Weights of a small image denoising model: activation relu.
Rows from block 14, named by matrix and row number. Each number is 500 + 50 x the weight over the matrix's rms, rounded and kept within 0 to 999. All counts start at 0. Numbers have three digits each.
# short0: shortcut pointwise conv (model.decb.1.0.short.0.weight, 128x256x1x1), inputs 128-191
short0.0:473508493623471568490460508515489515421509523507491451471536483461409524455511542513460531386600411548490575463530501507517481410571496535546483503543463423555530431458539514506532484623495424
short0.1:461526585430560426466598486494439471401400472579520522472487563500509494538459491477510569552450515544477484498491505487494463436622445517504491389540535426443447470458477406532567525396523478
short0.2:561562541545462500601448481537532474538562469570475533527558533458483413538437410571482521506525528435385500521475604568493536566477448477459486516522451481560439419570434446475480510507547500
short0.3:490413552524561486468641499515497553461541571576534481477458522521438541443434427457471517554424484488553505509611540518588494458456514413471534476369554519527606528525535473537447498519497427
short0.4:463455577470461542516476465538471534471556503456561461596499509513535429524501387527479481478565498531512442457494535473443496476487548502472529537501500560425507519545508549538489570495469514
short0.5:547508555557551478489561414580466483562571509569507459439511527545483440532490521507485438540488535477568513443572491566553459545522507480522534500439529449448452499441505484426559558503547484
short0.6:442535410535406535587572509511553558460526460547475530481526446546513438447496478549517530532450480404494473503511499501580501560425544501550374503433420463563537567521513571507521532519503508
short0.7:423456518423486522430457539425445453583524482506483523468510504501529509481534532422502472537470462503568523406558349403452488525574574474469597505482581483544536530442486523440490385530513443
short0.8:473581560418509499489455545519412420465379414479538464566517543549636482425529524449545492505490472569476471493443560429498559536532445436545491442562518446514504468407521505420420489558460552
short0.9:538526423500514473512505485462447524475497445503498496483607482477362518432516484550538416570488426491538497461539519543381464445470549441483477454515470477449524533534488540531348497519503508
short0.10:527448499485375528524488450526537506565419490474511519583489427454388535603384446526535565489402444511516498462538516437428396551441470506507471553519611461580414456616417517502550536422469520
short0.11:538546415560474530422453501418531489546561460489469499451480448447373487496487507485509451437611428384477527533453413532513528547441418451567548542499495500511500511394550524549530499566467546
short0.12:482471462533486526614441504430525512434530525420531524394474525410574521502491425471453424521507432515528502403594508464491485426455366517514534515495504517530467473421468404535548496456478497
short0.13:425342482516504534530461543513538529526549504515566523517467488566471480438596528493518465527506488483482443464479592516510539467477469452562499490524416500514524515580505452514467489466535499
short0.14:512406449412481484519530491515492476484491488614509524539460605571533513514532496520447520504399482550563406576507529494571465580521546562430509471411521511474490521541424574501511499402415498
short0.15:547548417451442528439471470529410500532535498535541621521531529459446459526475526561503518566470347536435594508456455460522503447582532455572470584546500402559528459512537453534600578488532557
short0.16:430413599533453549527517379451489539492527475503480434436461487512521509580487497472498534502514404537523526470551522498495562547561452440462543502556414529509486409514526526540571559464410475
short0.17:552542478544468524541463452430435509425615454421530491488512471532403512473469574613546574535583538543468448456561509523477600524444500527589413540342435452515486497567521546551486479468492408
short0.18:548503463550583531536509375448540525470499491536477401522571452560494486450565514591541540551513454411488483475561383495477520509480470445474481540522470512487546503469538509545545532560573520
short0.19:520526549499498432444427466468582583507550441467550517523504370524588482413531522511493484397410573472458534522491537480460624439538519507517540520551513463483540500431536488467475539511562520
short0.20:495424449517436617495493512483544465475413493459587455528589488401528565418533574370489494498483558457423467473526507468492477441508501495532586508557458573525569411533441498483536426500508519
short0.21:422524535475571520526465449523606434446488580471519477565455455465511447465520421618469450476539464522625611529462559513502535432530640541489432456400478432366548455369419511513426556461455400
short0.22:482480509552473503552501534498526446474540452474467445496560440479482571513464529453438560468495439457423461466507512494532495541545503458437583447454516495598482472454488482451472529470416414
short0.23:500424466524497526491528531445538501472577526507529573507516444484486532499533550498543387401562443506499549505462405451494471453582415458476633543564514493522513479506445588467509530391461489
short0.24:469517513413482600505517554475494527433535622527517447568501480448504546573544518486540582517549484485524532434551460531499552457449551443456498502543486495475571621542522507577552546485517476
short0.25:547410547585474415469487498527512414422465398461436501558489479605508436517509473479522572473488491453506469521424523494488412500478458530534522470493573506516527478491559493521542525499475469
short0.26:416450458545482463510501461602464520510553446512489492517439563577501436502491549634536508517495450509458576474570515442423465473442552462461418447501511454510589537498468411495588456515603443
short0.27:557559485490489511595499512617516551483435526471554466475542518451644397467564476522426448507485478524440492536528502513505546467521513513575521488578487522407424464461480505513399551473510557
short0.28:520503531544489534560485574467525591411539519490645540603458510476431481599521505472533474497518484438472521558565505553503483430480535433503536492467500501580560435474446515482511522487538455
short0.29:512504466595528457537512483437490511448533461505609471481516481567549515447472503521571501477412472528538497458499440549485516486527524507462550554535551451555516472474387527491474493497516489
short0.30:498483477518515515503517564546513572523502511529493532467518483522507484503508441489527494451490547445439490485508533461484551471503500524533458526463514542487522415432471595531499465511482476
short0.31:442454459481513484465487457559591475527527531474459444490551574408477537530476541430486557440498560459552374566542533420562446532500463509492439384452538514493504545587535577652453581545490584
short0.32:385498419543596414393493468549551407490480558460520530451521595522539453456494526600508513526535491454475441433477562587406368524465428512582460443471480474493459519468469532546478487540541566
short0.33:464434504503501510546502452494485529502445490501476536458438443435541441524555399487510501423492556544498497471536459475510436525484428429568467542444454504572519464503422559596401468493474490
short0.34:502456535537534472558430514500531515515502538481533498544472431381529439470476472416504528516515503589477562510561510521472421524542485574472505529574518552534473521505449471569452428535475534
short0.35:569521581501448458411540606544465461533426487512551531496546502567428577493504524502497501471609407470480514465543552512491561487621478546438496516507528517501509614427498498483446527503456533
short0.36:500514497500500452437476442448402573535506554491512477502537571543587453559511515543495558429489475543467485509505443434485458475523502546486555426495517676497370503442478432473447553496482513
short0.37:516458528515545467547502535513400550394583538424620481489538491541522418430575536478470548462522591467545458451513493457570528551486459524483525470555524406485522515471447573476509522508505496
short0.38:465489580460508554525437465560495489461422538483542534471476479507446486447454508518465417516550465510462414426519541546492506508425497527488509532549415555464511500543475546574557451536510511
short0.39:446420451480503586510447409572444410481530514415385546526411590528487565527540560544390511615507571488510480441484398469552399423467539561530528528490432531503565544463511456481488604438501496
short0.40:514449511503573450399480552554558492529455478555485462433468575449492446611488393518482451492536479498508586486563497506577451520493555477448473533435475478509453536575471397486621478503477460
short0.41:630444466470585437510435550520517521557520519471429502462459541513467581482493474573516481427504541522520524532534540578558469527484545552426446493479507598518452496582530481559495457489552469
short0.42:514442484416537437476515585477570492524602476483536480498562505509454492520588506545545518489466465400509518503571434449532530570449499518477509479526488523490515492616492512561494481531560465
short0.43:524464562405503542559518451498491558423509539499533577552479562451531554525569407494468546450575501433422562482560532502465510507463480476524413526613484534579506403524521545452372510445470547
short0.44:391456544516527505542514511501471550554513477427501492423498541445503515462480461523540510463532489438519530456453556517509440571512460523390440465400530545468534537538524485496611522601468419
short0.45:483472543527483529491546532419576535541486470519509524437551518543509362586474408506449528500591489496595503485478543463494461537520570556444416508484537494453460478515562521558423616462515588
short0.46:476554522443538420479446449576442478538493464541496581544544496500511492504506517454471568345544484571530457513595481505438525542565448449469559554462533467479590464506482457419483362529467472
short0.47:498521518558561525463599467549588523521461458511480474548486504475507387395557479449432402441476423442490538549488491453523503487492411483430492458480515472516588429455543544467566530567489452
short0.48:581496517521433549484532456487550466484434494553454598497557570448529561532513417413548522501560517542398540447520533547445483510523488431547508437542520498490447502493447534533441561358457552
short0.49:541406427501485460506511493441497441502437532477435552485502459444534484462585468494528428504548495564560488435495540507508478480409387448491474451420530547459555431524506644515517427499485462
short0.50:581442539494507512502412497565584441546531477625467492467597495478542550493518541500448469579469457509493453468504481548560510462519471424559600523534527475572492536540459463455533533533371494
short0.51:478558554545582489445582441522540538487533444474434522497477443426471509501525505509516479488463438536526434528542491534431510532477545523496440505547494523519506544467507436533546477523510423
short0.52:486486502475480540503469558525530438487495507479496486526446431468505478424581453531510462515520393494463511451485528489524599454549552552592406493471597576509474542434533376462476554491446495
short0.53:453415528564452510534506436530481488503460572561470471481397482418528409395493533550359421450485467501575535544516370491547521523515547496514439504550540520465587478494451529577570466558467500
short0.54:479512576510554491527484486517582548533525485469543545531329460538487482517477502471511557508420572502443480504507449512460389536503457513480518481498454443445457526432554513489515491479471414
short0.55:480491479532517499486559551669427468498497358488500458495579549552465478490449532525465456483515507487551488558459522499450485508478496506589446462526519534397513500505466538521561491519471568
short0.56:487501490491456350487474397464435529520529526517383475567586481469559525452426511542466448510516443513505486490512384461543553470585521479503523401594544584494521468511560535482419464476508496
short0.57:374453533496671450511385432499424470503481493389541508454543517525459562446406621558475493490536452517552466486492538464424523466468465548515535525544453539516535603588531435456436441433524460
short0.58:337476527549488505482410482511453557523549601527548553506477491475479541440480510451516391449517434519572525527494520568512527443492459517512582584551490583434475467441502407492589510504465467
short0.59:528539421529419450466475518458439453497551566525473557518401498547561563562485498566594494565504501506489469436547478406508525517555452564506620575410521533463507452470560530596544454452476486
short0.60:448433497465468475481530517511490486508475474471525445554523508484556562543559500457558470432513478460543531568537468529591482485559486590561462471491429469495487546571572507532423461502549423
short0.61:546465524502514429584377467579600522571510360449461428579575517474468412338467475584503504582527499478541507476517381419487565469493584494524519511512458434444463527548513493508410502456483453
short0.62:501610472492434402502587479469409508451554478443535486449494575559517412390434415497434453569518484537526561457485636579545570556499446446609537464495437496466498508508405572534435416554503461
short0.63:483486578494480543564436574393519521506493548535548521512511571509552460561572495468495567551424469472538462526500479540554535444550517581605434465558381559468512521446606527509470448523487594
short0.64:527549467501529460461444490468494419547476540453534500485433520418495605550542477490540486510437450535459473522554419460551532499467612459480514535550469419527397418469405590498513498482579461
short0.65:557532505561604512553556536526444495502541403541513422604509463510500539538415530481604524528476478413453590554506496480455623511533538506556552544577517412511563446495511611499487499547466511
short0.66:546561475483501512552532451445532492562522455520477526516518480446508548471469527543419605555560488541509516477500525471568602584530411478444465505485550583490451547503408579516470551496429596
short0.67:554430505567600579571473551510532564530483521571576471466541536500505581534462461545479524584521480511488414536491481544482552454478434485521522519480506520521506578553489456571477466520513598
short0.68:561396563500538417413495441486540404582502529469524477452512496487462443501493543568506491561520396479507535574557505438547427483525550559449534476485565591572425513429495567461444464446531543
short0.69:479429396506468427492533488487466575438535460488507579372487514488529438471497464496494467504466547491474469508492732469580440504514481523455413468445540470503545523467537515491473489551458470
short0.70:530492528599537565468555558434505462439477445464442540416457455482590484495639497463494473523529492510467494452482539545451455567498463506493555450518523518505607473497507567464484568568554569
short0.71:559417554508477408469600530516445376458525465504395529507493463504529612516472471452488468467386517452514435552442632557453597557540525454539513488472485552540414449524502492592422585444622450
short0.72:511565447505496519491499458457451569490498467451550557486419528417460450378553502567572463532480653370377479549486506550427515511473516449545467542498496558449551508520537483553506543468486460
short0.73:448569385544499490368533396392435639572437543458591507454414484504471483461535432507416486561515500422528552465571515579528466460538510523464596526492469552444469554470579483459432532526466468
short0.74:566537491487543447539508502484529546525520484519500486507451573563486488563408482496504559519484535590498548418501437473545434402474391541523557504484561478498422549440425506490532508454394547
short0.75:490464487499481515570552527517545425502540550544543524532570497549497553502511635454469543548559480453517460516482431630392492507475527550487573562524567442480490516582576433544500546493405474
short0.76:517491540447445481590399522458542514561473581491509519577479431502529485485572522445511552547422549421519527572524435515477495569496522482532551462550498518497518528616405525428551475572503503
short0.77:533510557531402570501465534542520499369402461530539474476432455505460551546616437480480449472529595499476452468504524494425552500522569527546515511495486470513524396514538464542493524477445500
short0.78:571477482460554431529442428455503481451470503462498452493551530462541415525512524499452491544488453548507555469478634496489524535356486490482536468505484462517426481515396529471560579565447520
short0.79:515551448578452450441451501559450438471483437453577570454528473569529521438591476445552417514551599569533529505513535575464538517498518534529526529436519488481570475468555459490400505544444488
short0.80:419509424464515610495458494505463421543523457503454437553564507488520525525500516499566523474512452637501496520514523538475482506438501483574492536418516529533544474540511516548527521494506544
short0.81:418472531531389461485518501436409530504564570550438512527388502573465537521471522464508434490567556556484570469470402458536538519515485449484506520528524418401533551565468455492492559459552447
short0.82:521446473450513488405514464497550513547580508488574466439405591449475613444527529550542563435610477586456517501464553477504552552524461386498486465507495566512419504522472413396506484451532561
short0.83:471540594619541485501500617528545596538465490455472490477446590457471444396445501514510579472601502495522516496483477498503448455593504559420544533507551495513379481517397442385456531557520405
short0.84:490501442439447495505558506497547508444551450506426541451528553523502522452517541544453474468526527431492427557509583557515490597472514516496476585483602451533453446499514622521496507474532560
short0.85:520423546546497522522524556513473508515550530490561532497518448472522507552446532472545529475520514451496532553549533546432535503464384446449473576524522474496526493476487589509461558527457463
short0.86:503448564541527517482527407431493363567470472519525524568547484550519531454430451380480515522455479509516551499429490467506561416543493526473559560445461491437490481584500506526495533476568415
short0.87:440433558509450459585546597561523583502546585456527470452503459490491558475462534555427499432521489448538534506619484525561611488550501520498456541437540462613524564563440394488525570467536463
short0.88:525484410443432578475444424489503471576486474535556504556475552498571489413444545494566523489491491463507517559551459498437506539543408454414476489578535464517519482462420498467512560556442425
short0.89:559519534483521459421425543475538481510445540504375527512400554443552430509533492501513487561373571473447493441564427422574510451446569438402544477424537543376490496486475495448560492570627500
short0.90:508516555507463495493449412472456532434492517502590476495480496497465421576474441414535498413588614521529515454484463523518568551503524491521536505518554495458558596487473592497546544411537448
short0.91:451483497487475495541541540481538543515461504473551516420485449472546548532441498492532549516458485452494485484499488410531523502443417448511576503418517578617511465560552491521510497524519501
short0.92:488484520506540508542519499512495396514474467419514505510558579451481548512525537524452497550581516510522480472487451480430514592504559538482507535501458494459445492517522553445608498464477532
short0.93:496475546549539445565571522458561450538496494435501533498472483463524531488588593552426557556466473552518425461446347445598519550475585522614488567464510561505470556530484572518491548519505524