Weights of a small image denoising model.
Training: normuon at rate 0.0092, 7500 steps, batches of 128.
Data: trained on aerial photos of the United States (SatlasPretrain), 4.7 epochs.
Rows from block 15, named by matrix and row number. Rows with one number belong to one channel. Each number is 128 + 24 x the weight over its row's rms, rounded and kept within 0 to 255. All counts start at 0. Numbers have three digits each.
# convs1: 3x3 conv (model.decb.1.1.convs.1.weight, 64x64x3x3), inputs 0-4, a 3x3 kernel for each
# convs2: expand pointwise conv (model.decb.1.1.convs.2.weight, 128x64x1x1, transposed), outputs 0-42
convs1.0:096111123137157096154124133122118112178123076168153082127098090103099128177139149106071106158151170142099138131101133126150195135142123
convs2.0:117117134133068144108113106106123151130133137150137160194084126146132157156156153069128101132155125122144142099133161093103135116
convs1.1:135145110139171131111169148119130137127119138109132106136132103109161131152139176115150165149154137142140133126129110175134170146140142
convs2.1:115102132145135150128067117106149121094146150105103089125121158121117159149103129152143139115127153130078111149164129152125108109
convs1.2:129182081089162098135125144152156117126100118107161147117157134145085145130140136169097079126110155115128117139078114132103137099116100
convs2.2:127110190165121100116123124104171146136153153103100109127126125108110118132140136178172170150079146086139121130137097142110100123
convs1.3:096150143177199157101145162152113097138087151154123090120157097140129136082147134110179130154133147067111126091124130170142103171137129
convs2.3:137150119143104091097121155100125111174140133174124161127150115155144095114120142128174145156107162149123141123121116139098052129
convs1.4:108093120096115146081130135135140119092134112137143156169106105085127101117100135123129122134158155132152136130130105140125152148133117
convs2.4:163145123147121136138126093128120114145155142115135098119107157086162142124124106108125085120104096156118141143124135083114155086
convs1.5:112161108141114134119146120116135145141144149104166112102145110137118140156154114090110128124095139131112115097152101131121123118127139
convs2.5:095055089162085128130130137084122151124122107137102180147126106113130151062086168132132122123099162097090116131107109124131131113
convs1.6:093107102141146123107116137141163088127137118146136144106122119186169124150149096155155107123137121133111178104120131093093150166152108
convs2.6:088122098126103155123089101125151083130078165116152146130130111093111115153167142093115162109136102149118115148144132106153115135
convs1.7:118144147175156107087129179137195086146137159149117108159105125120154093128184150098099133096156177104146113117134118129082106122115175
convs2.7:165163139156124105155145113145155104136180104117136153129094152130129125090117081115089122108142169115115159133110140136130111128
convs1.8:121176107147122126118125115133107105124089151138131113153122110113150134147098114109128137097131106137113080128138126107112097146081150
convs2.8:102160130123110118136143131165115094127149130114155142110171105148089122092124073165118094123149140111129127157125135157154096129
convs1.9:133116119113121135101119101138118104165123082140119114130173123078135149147116132129109132141157123161128157115169124128141147143132121
convs2.9:140082113181134141146126146162149147106093150156114131071144115141120124123158074137151113094113069138142097122115096080127120110
convs1.10:112190133213128126114119123089147125095112130118113128167093114182090129112126133110117098126116063112116101124099102130098154141090102
convs2.10:112166121114080148146099100096138135140139172139147150147181146107187120152108134130100134136134128097117109141122071102188120130
convs1.11:117131122132090154143129141089135158148137109175127178118131124137109088127135131122143196101124138129093108130147099109128111099100145
convs2.11:135141126148176140126099132140093111135146117105176125143105127132137104102128121160141105104112134108067131164096127113099139133
convs1.12:140124173109118143160125129151083107152149130122138153166160141123144121133133151152164111075102121082120114124114148131139124108131147
convs2.12:158078095089140175153133129119115111125098102124099124130161162069164119157134126105142157089124116151122133128095093117136138138
convs1.13:180141140137143139107118156124118158107133155096115115119161153114134123146090117134142070113093151129121136102130148128112120160120147
convs2.13:159089139119128105091101129158141127148103116126148134122124098141127167106141153138121090141171109093142177130153118138179159134
convs1.14:097138147125163141093148135160110120086102145137123095142120144120115119179157074169168157138122160113148119106139145135110088129114109
convs2.14:122114119123100184138156145126090131134145140166146122112134133175128162151129134143123118101126079122134151106176150086163105123
convs1.15:093143097128141153127143136117136124172108125126102142131169106138118109153131119104106105126182137131143079141148116119141147164135172
convs2.15:147151087119120103139133107141158139050102146095108160150170130115119105124139092148120141128113142148097152105161141088137131081
convs1.16:117160146159130119108105127148151095183152129158151131115105135084120128147132131122166111101131149104118103142133113116084158148133152
convs2.16:125139177136110107099115138095117129118162105134135092105096140162136140123110175106105089130135136114139152136105138125134122148
convs1.17:127077144107156147130131089112116114123067114129107132126155093152120140101129122162132124104136113118141114135110147134094111131125143
convs2.17:138141126103086131125069133095095147092103110113144146161120153125157100119122124088153101137149119148136126116111115120134123114
convs1.18:127142121159140135159081079144136055155118181120149148164133153140132134102080098147140116161110117062122113097114134147139142143170110
convs2.18:098111089102140161147159130148173082142111145116109092132106109110077073103108150111083164110135148120107125154121107131173167126
convs1.19:136104091148116108117099126124126107135145107127159127086086124094157168159127151072114122160159127153119096153169091142107122122163127
convs2.19:144155139132150143189144109131101130090108109112139150156112141114132088107137150116115142139099122155123153144131130097134177121
convs1.20:144163134107109109123102132107115092113080132135126136078115136155156122163123102113119130120077105152120124152161099107114140135092141
convs2.20:146151139125102156117107130107099130116137125122134161125187142118112139100146143096138122095150099137114107165145108101132080158
convs1.21:149100114131167089083135129177086130145112143111118114134141144159155129151120080104108125144112116127165126138117148154147108135113149
convs2.21:141077162178111092153137131119124143129149154157139146127088141136174102113190104117136121172151104117156109143149113136104146093
convs1.22:094072113120111145124117137091112103124127130090115158103139108119125137140165119126146108130158101084143142165124115139084102116123086
convs2.22:167099109153069116115105133085129091119127102124146117132117113126158107145099151113143129120108116179111130127144121169073138121
convs1.23:163154090128136118158192148149159139117118104107115104115148110107126114090132149143154127140146111134094150114147141135093097125151096
convs2.23:124126087094137120122161134116109133077135121120126071128091144122115102137150137154151107183107115143124163184117115133157121140
convs1.24:106122127166142140132101151122117082118146136197125097094123130130125126086146118073131106119085128064149121144146125140114147144126145
convs2.24:124103083089140145181131095116121163134118130094143138103111122156152141090168122154117152141127140154123115144137122109118090092
convs1.25:114127102156133121139132143118109115141141100117099112104116188159163124120111157135102200164121171077125118156130066150158115104126132
convs2.25:137153148116166138158128099165138174094128130133145159106130087142122119157131094174104163080121153119115115122124129122138103137
convs1.26:153109127123142126105138124120157073124148120144146152150174092137136133148095136128115101172109140182075093162142124138155126110130143
convs2.26:169127152164145118125152128113119116134171157119164141177096131140130058099146117124134119137115156113099131128140163145160126093
convs1.27:144155130141122143101163149126141124131137155090152133144130172090119129167143134132145123089099125144141129153150082115114117150123110
convs2.27:094121136114134148167102125122118112172136144143174137126130095120105125131112068087076129155130133156113118114086169106117132115
convs1.28:132099127145085096162104108175145119126160091141116168126102126159156194164130094163168086139111132151182123116118126120117112154147131
convs2.28:165100111110107093153126141110102086124138129120138145096140067095127167102101121141161113167131083145130111131139155170155142157
convs1.29:107115127134138140077138143156114146149167137107150120131143100101189137128140141185122142133143119115098130126202191088115140115137093
convs2.29:108137076146170162126156153110115120141087136151105172107122103113141126117128086110098141082167141082128087110128153156116103142
convs1.30:141088154139134146094162106123147172125164134170123133076112132135115125140173164108143123171067123119081140101137169088142162191119129
convs2.30:134131164161131127114153130116128142133129098137122112176127100118139145115110151157142121097152107118133139140096121093109167118
convs1.31:148108121127185103140148118133120143143171132087153144155095118158137146141113169139154102140116143128129114108151090145092144107109161
convs2.31:155117137069114134119113139105125130130157133116138158088147134146104124121150123090102111151130087156158097141094123073132127124
convs1.32:092115116143136155126129127118113129120147116166144122112148134130139119106114137107151117126157153122113095136126130136119182133122132
convs2.32:129137107145148103110116088188145119162121110134101120113173092134114099156168129107131136108111155120125156144110119128161089159
convs1.33:116107133165091091143150121082124111126104063119121149110116149151142130153140098123138139143136114166158111118132133132123103075179166
convs2.33:101116080111126150072113171124140079152129121128096133152158162163135108108134119142066139136133125116119159105103158160104129077
convs1.34:162099103078127130155145122141112129082131087135130104114143141079107108132177098119144147090124125159099120081151146129181129147142133
convs2.34:102148105088161146128090074146072098153134125132102135144134142122131092129117138074149127160150169154119150102159127098135128144
convs1.35:127117153122087125152156156150126164153133111127102112120163168167111119090142137118112129086104145164112121167145128119123092152123138
convs2.35:096152125100149136143113084147154127131107133098140167119128122101088134132122142120110151140132083086095141136152116118080111146
convs1.36:096175132085149152119147108135096096129078115090113139139123106097132116105135144132155124138132101109100129127119134123128122124133158
convs2.36:069154113142153096129125145120115127141136136158168117129103109144094128160096113111136123103154175131076120127157103119128122144
convs1.37:094168090138124132146110126110117159128115121149085105103150147114136111137126153137120120120112125115050110161105128110152099104108099
convs2.37:132097128142158111165156117148142158124145123106097157166121125115145128149101102152161111138126134086097127107135148182145117111
convs1.38:109131147124134134103069128164071131126061162161131084127160067131108145116118153104126113116118136114085127103123145134113135118110096
convs2.38:121108144121116141123088135090103135106102085110141136170120133103081176074140127111121159139134121143119134122113089135115163113
convs1.39:093150095132147137132108143129117145152150112153088087152156184149145105120141090174163126081155135141164137147131137095144105149147149
convs2.39:097132116133166117120120086132129142113133103135160145092101105126116131099116140100086064104107118173105118141158116141141116115
convs1.40:106131119124141156150123118152135138150103105138141086099104124128142159125140128099133140117122129128115153135133149109086113134109145
convs2.40:104171100142142160144143129154150124107146131132142116102134146135114104142083138090086107141151106135105122152131114137123124110
convs1.41:109125178121091118108131137138127135157122104142110122172133104142190148125156115099129176151189123108145109149130091139133162107123122
convs2.41:148132140099109120164158178124106141152107142140174110140129158106112113155136105197128130136134118149174136132155136124145165132
convs1.42:117111125124134083098150123128136123109127138126129120105154133132118154144142149102094138144115101139102124154100133124101091169125106
convs2.42:118118145154089151148103156150104110125107142139113163125158112132128141113151138103125164106121139113197109149114106083148128126
convs1.43:089103111100096068178186172150158157113167121115087117123108146153120136142150131126158147131083103142159146167144131122167096129099133
convs2.43:088147115138131124152116134112123151131138173166138160113144161129143147146105129087150116120102144141112163105123117170113045107
convs1.44:145115110128127148114175125137108137169107125130124132108107103138080149124135104129121144113109074120111083114154116091160113145122134
convs2.44:123114172106136108121154104121140142134132130162120133118134118131127184142128134158126118118159087170133114117156139148126132131
convs1.45:153136130140130116167098138127130114125093147107134126130129124136143167151155151122162155139157104090113126129107146137114109145137181
convs2.45:115120161083139135116124115124102158095156089122115128141176117137176117098175146125126139125088052131124127145135111138142164122
convs1.46:097086124094138158113127163139114150101138143088128104158180157167160109155152172108129106168136123126150134149140149133098148090151106
convs2.46:113131158116137164168112119105157138099146111148126112146131141109106106169103096128132121113082113122137127118134175139139122134
convs1.47:101129140117129156122127120124088119134127102105082131089158143099120146120138149145109100115120127142098133146131118142124148148081102
convs2.47:142130122135080119128148124174138099148109055143129113111140158146097074132148106122096112144107113117111109123148102117148135126
convs1.48:114164138134185119134104096157110185118108139138117126065128084128105133099108149101145108123123160147100137091153117123161089116116156
convs2.48:142147119108090143123138137120158108136091125149143093157130155089127162118112072124139127132093116144161123100084116117142123159
convs1.49:118125088148101127123156142110084102134097133095142154145119111124156119145082148130109114083128109174120174109169148146147131173107120
convs2.49:124104121151155110089143110109112117183118121089161126176116120148162178140152163164143120139125129138098146138134142101148128140
convs1.50:169093126123069124184183110126147117097128115153121119116147132094104103150118144156165067104109133140134137135142142108094129136116118
convs2.50:141119141166131122117102157107091124141134118145110131121165119146172086147126125143164072114122070101150108162116129128132129099
convs1.51:096199183078122170143117151085133114121156108149123127136115165144125073131132137120109130114111156112122168105087081124164104143152132
convs2.51:159137129090093102129131121119114175135159126103168154131158101122093138109140126100173112171135124141141149136150121106174159106
convs1.52:154176123125111139142123145082156135134081131112150109124146150136126142121128079132114140101146168175129122095094131176140082117112114
convs2.52:147124115106104157104095127140123126160131130126097105093160096143142130172126131133136156098115143136128147135110119143151130097
convs1.53:112120075133139150139127145111114112159108125138114145129097093154172158108114131115109122148131078108125098118087096154155134088108108
convs2.53:137185142151102141113155150131125144128103111154133116152097138129115134132109137111138103111130116137117104138145144138096143138
convs1.54:130100152125137110142090111184127149151159154152101158158138155156129141130181161122135144142090138109176162124114096124127090105121155
convs2.54:102131103133100109087113139126105104143151124107115143110132110182093155094145150127139092143128147166147117124110135162159175115
convs1.55:163112121113136133180130145105113136115166097121147115107129094150103113132149111090076114132118119119124114129111130162124108096135152
convs2.55:099133164115150146149166112133156151152134127126134072119161139149104146109143130103143076116163095149151146117127138125165134110
convs1.56:156138106062173163082118095144105094161122156135123159083104113092096099109166102134116153156108178197131147171105136106102096145088166
convs2.56:104104115108141076088146086107141166103115131153168148079126093146127113164127165118143088125123101122148128102112114155102151178
convs1.57:083146131134145142145098104114167123131141110113115122139134174151110124138132119107159126123134131135081118114201116150196127120148095
convs2.57:157128151134155161131120133119133102096152152133141072121162117141137120098087127110197121131133134148140112141086137140101143119
convs1.58:148163134161096115110120118161094146116152133172155118134142105117144109128143128137115096124126119135148115144147136179167099119175136
convs2.58:133120119088099130103134118107076133138150089193113116155120134142139084134118124147136083140137180171109140107154135119138134114
convs1.59:086112122116146134114140156119112148136143089126149152130131121164136138112138119144142108132130151100158138087077071108117106123113121
convs2.59:122083111133109158100122163116120103163124118059104087164118130118153162140133133147106111158114130101101124087138143127147098117
convs1.60:160132109149153128147134135111143117080090153132109117130124153145106095132135109115116117109131127157146113143124169135132094138121128
convs2.60:142105145087142122142147131111089107118128120146111124125116167174155124139143102130078128130129084134127131117121167122088111133
convs1.61:126114118174106179160154132153159118147134093128126129146092156161106125107141157079182126133131097096143140124131100115116116154128087
convs2.61:086127134171163128095078115153201107109107156140093117139107105130077143103137084156128128106153141117108116083109120138097171134
convs1.62:178121142138093122150116117121120126175115155126146183140134159141152159123116099100132108115166112119102112125111132129119115094108145
convs2.62:097132111116143146077143109138167124132109164169097099140153136168148148104117152154093146129119163122143125129110095109117123162
convs1.63:109147129129121123175131150123152143173131131085133149146103152121114151142104120073149184143130120074140126113131139150131120117130131
convs2.63:122132131112095122121156164154170133124136118131097101176107130137119165112118145104124117119160117092101138145129129134125129135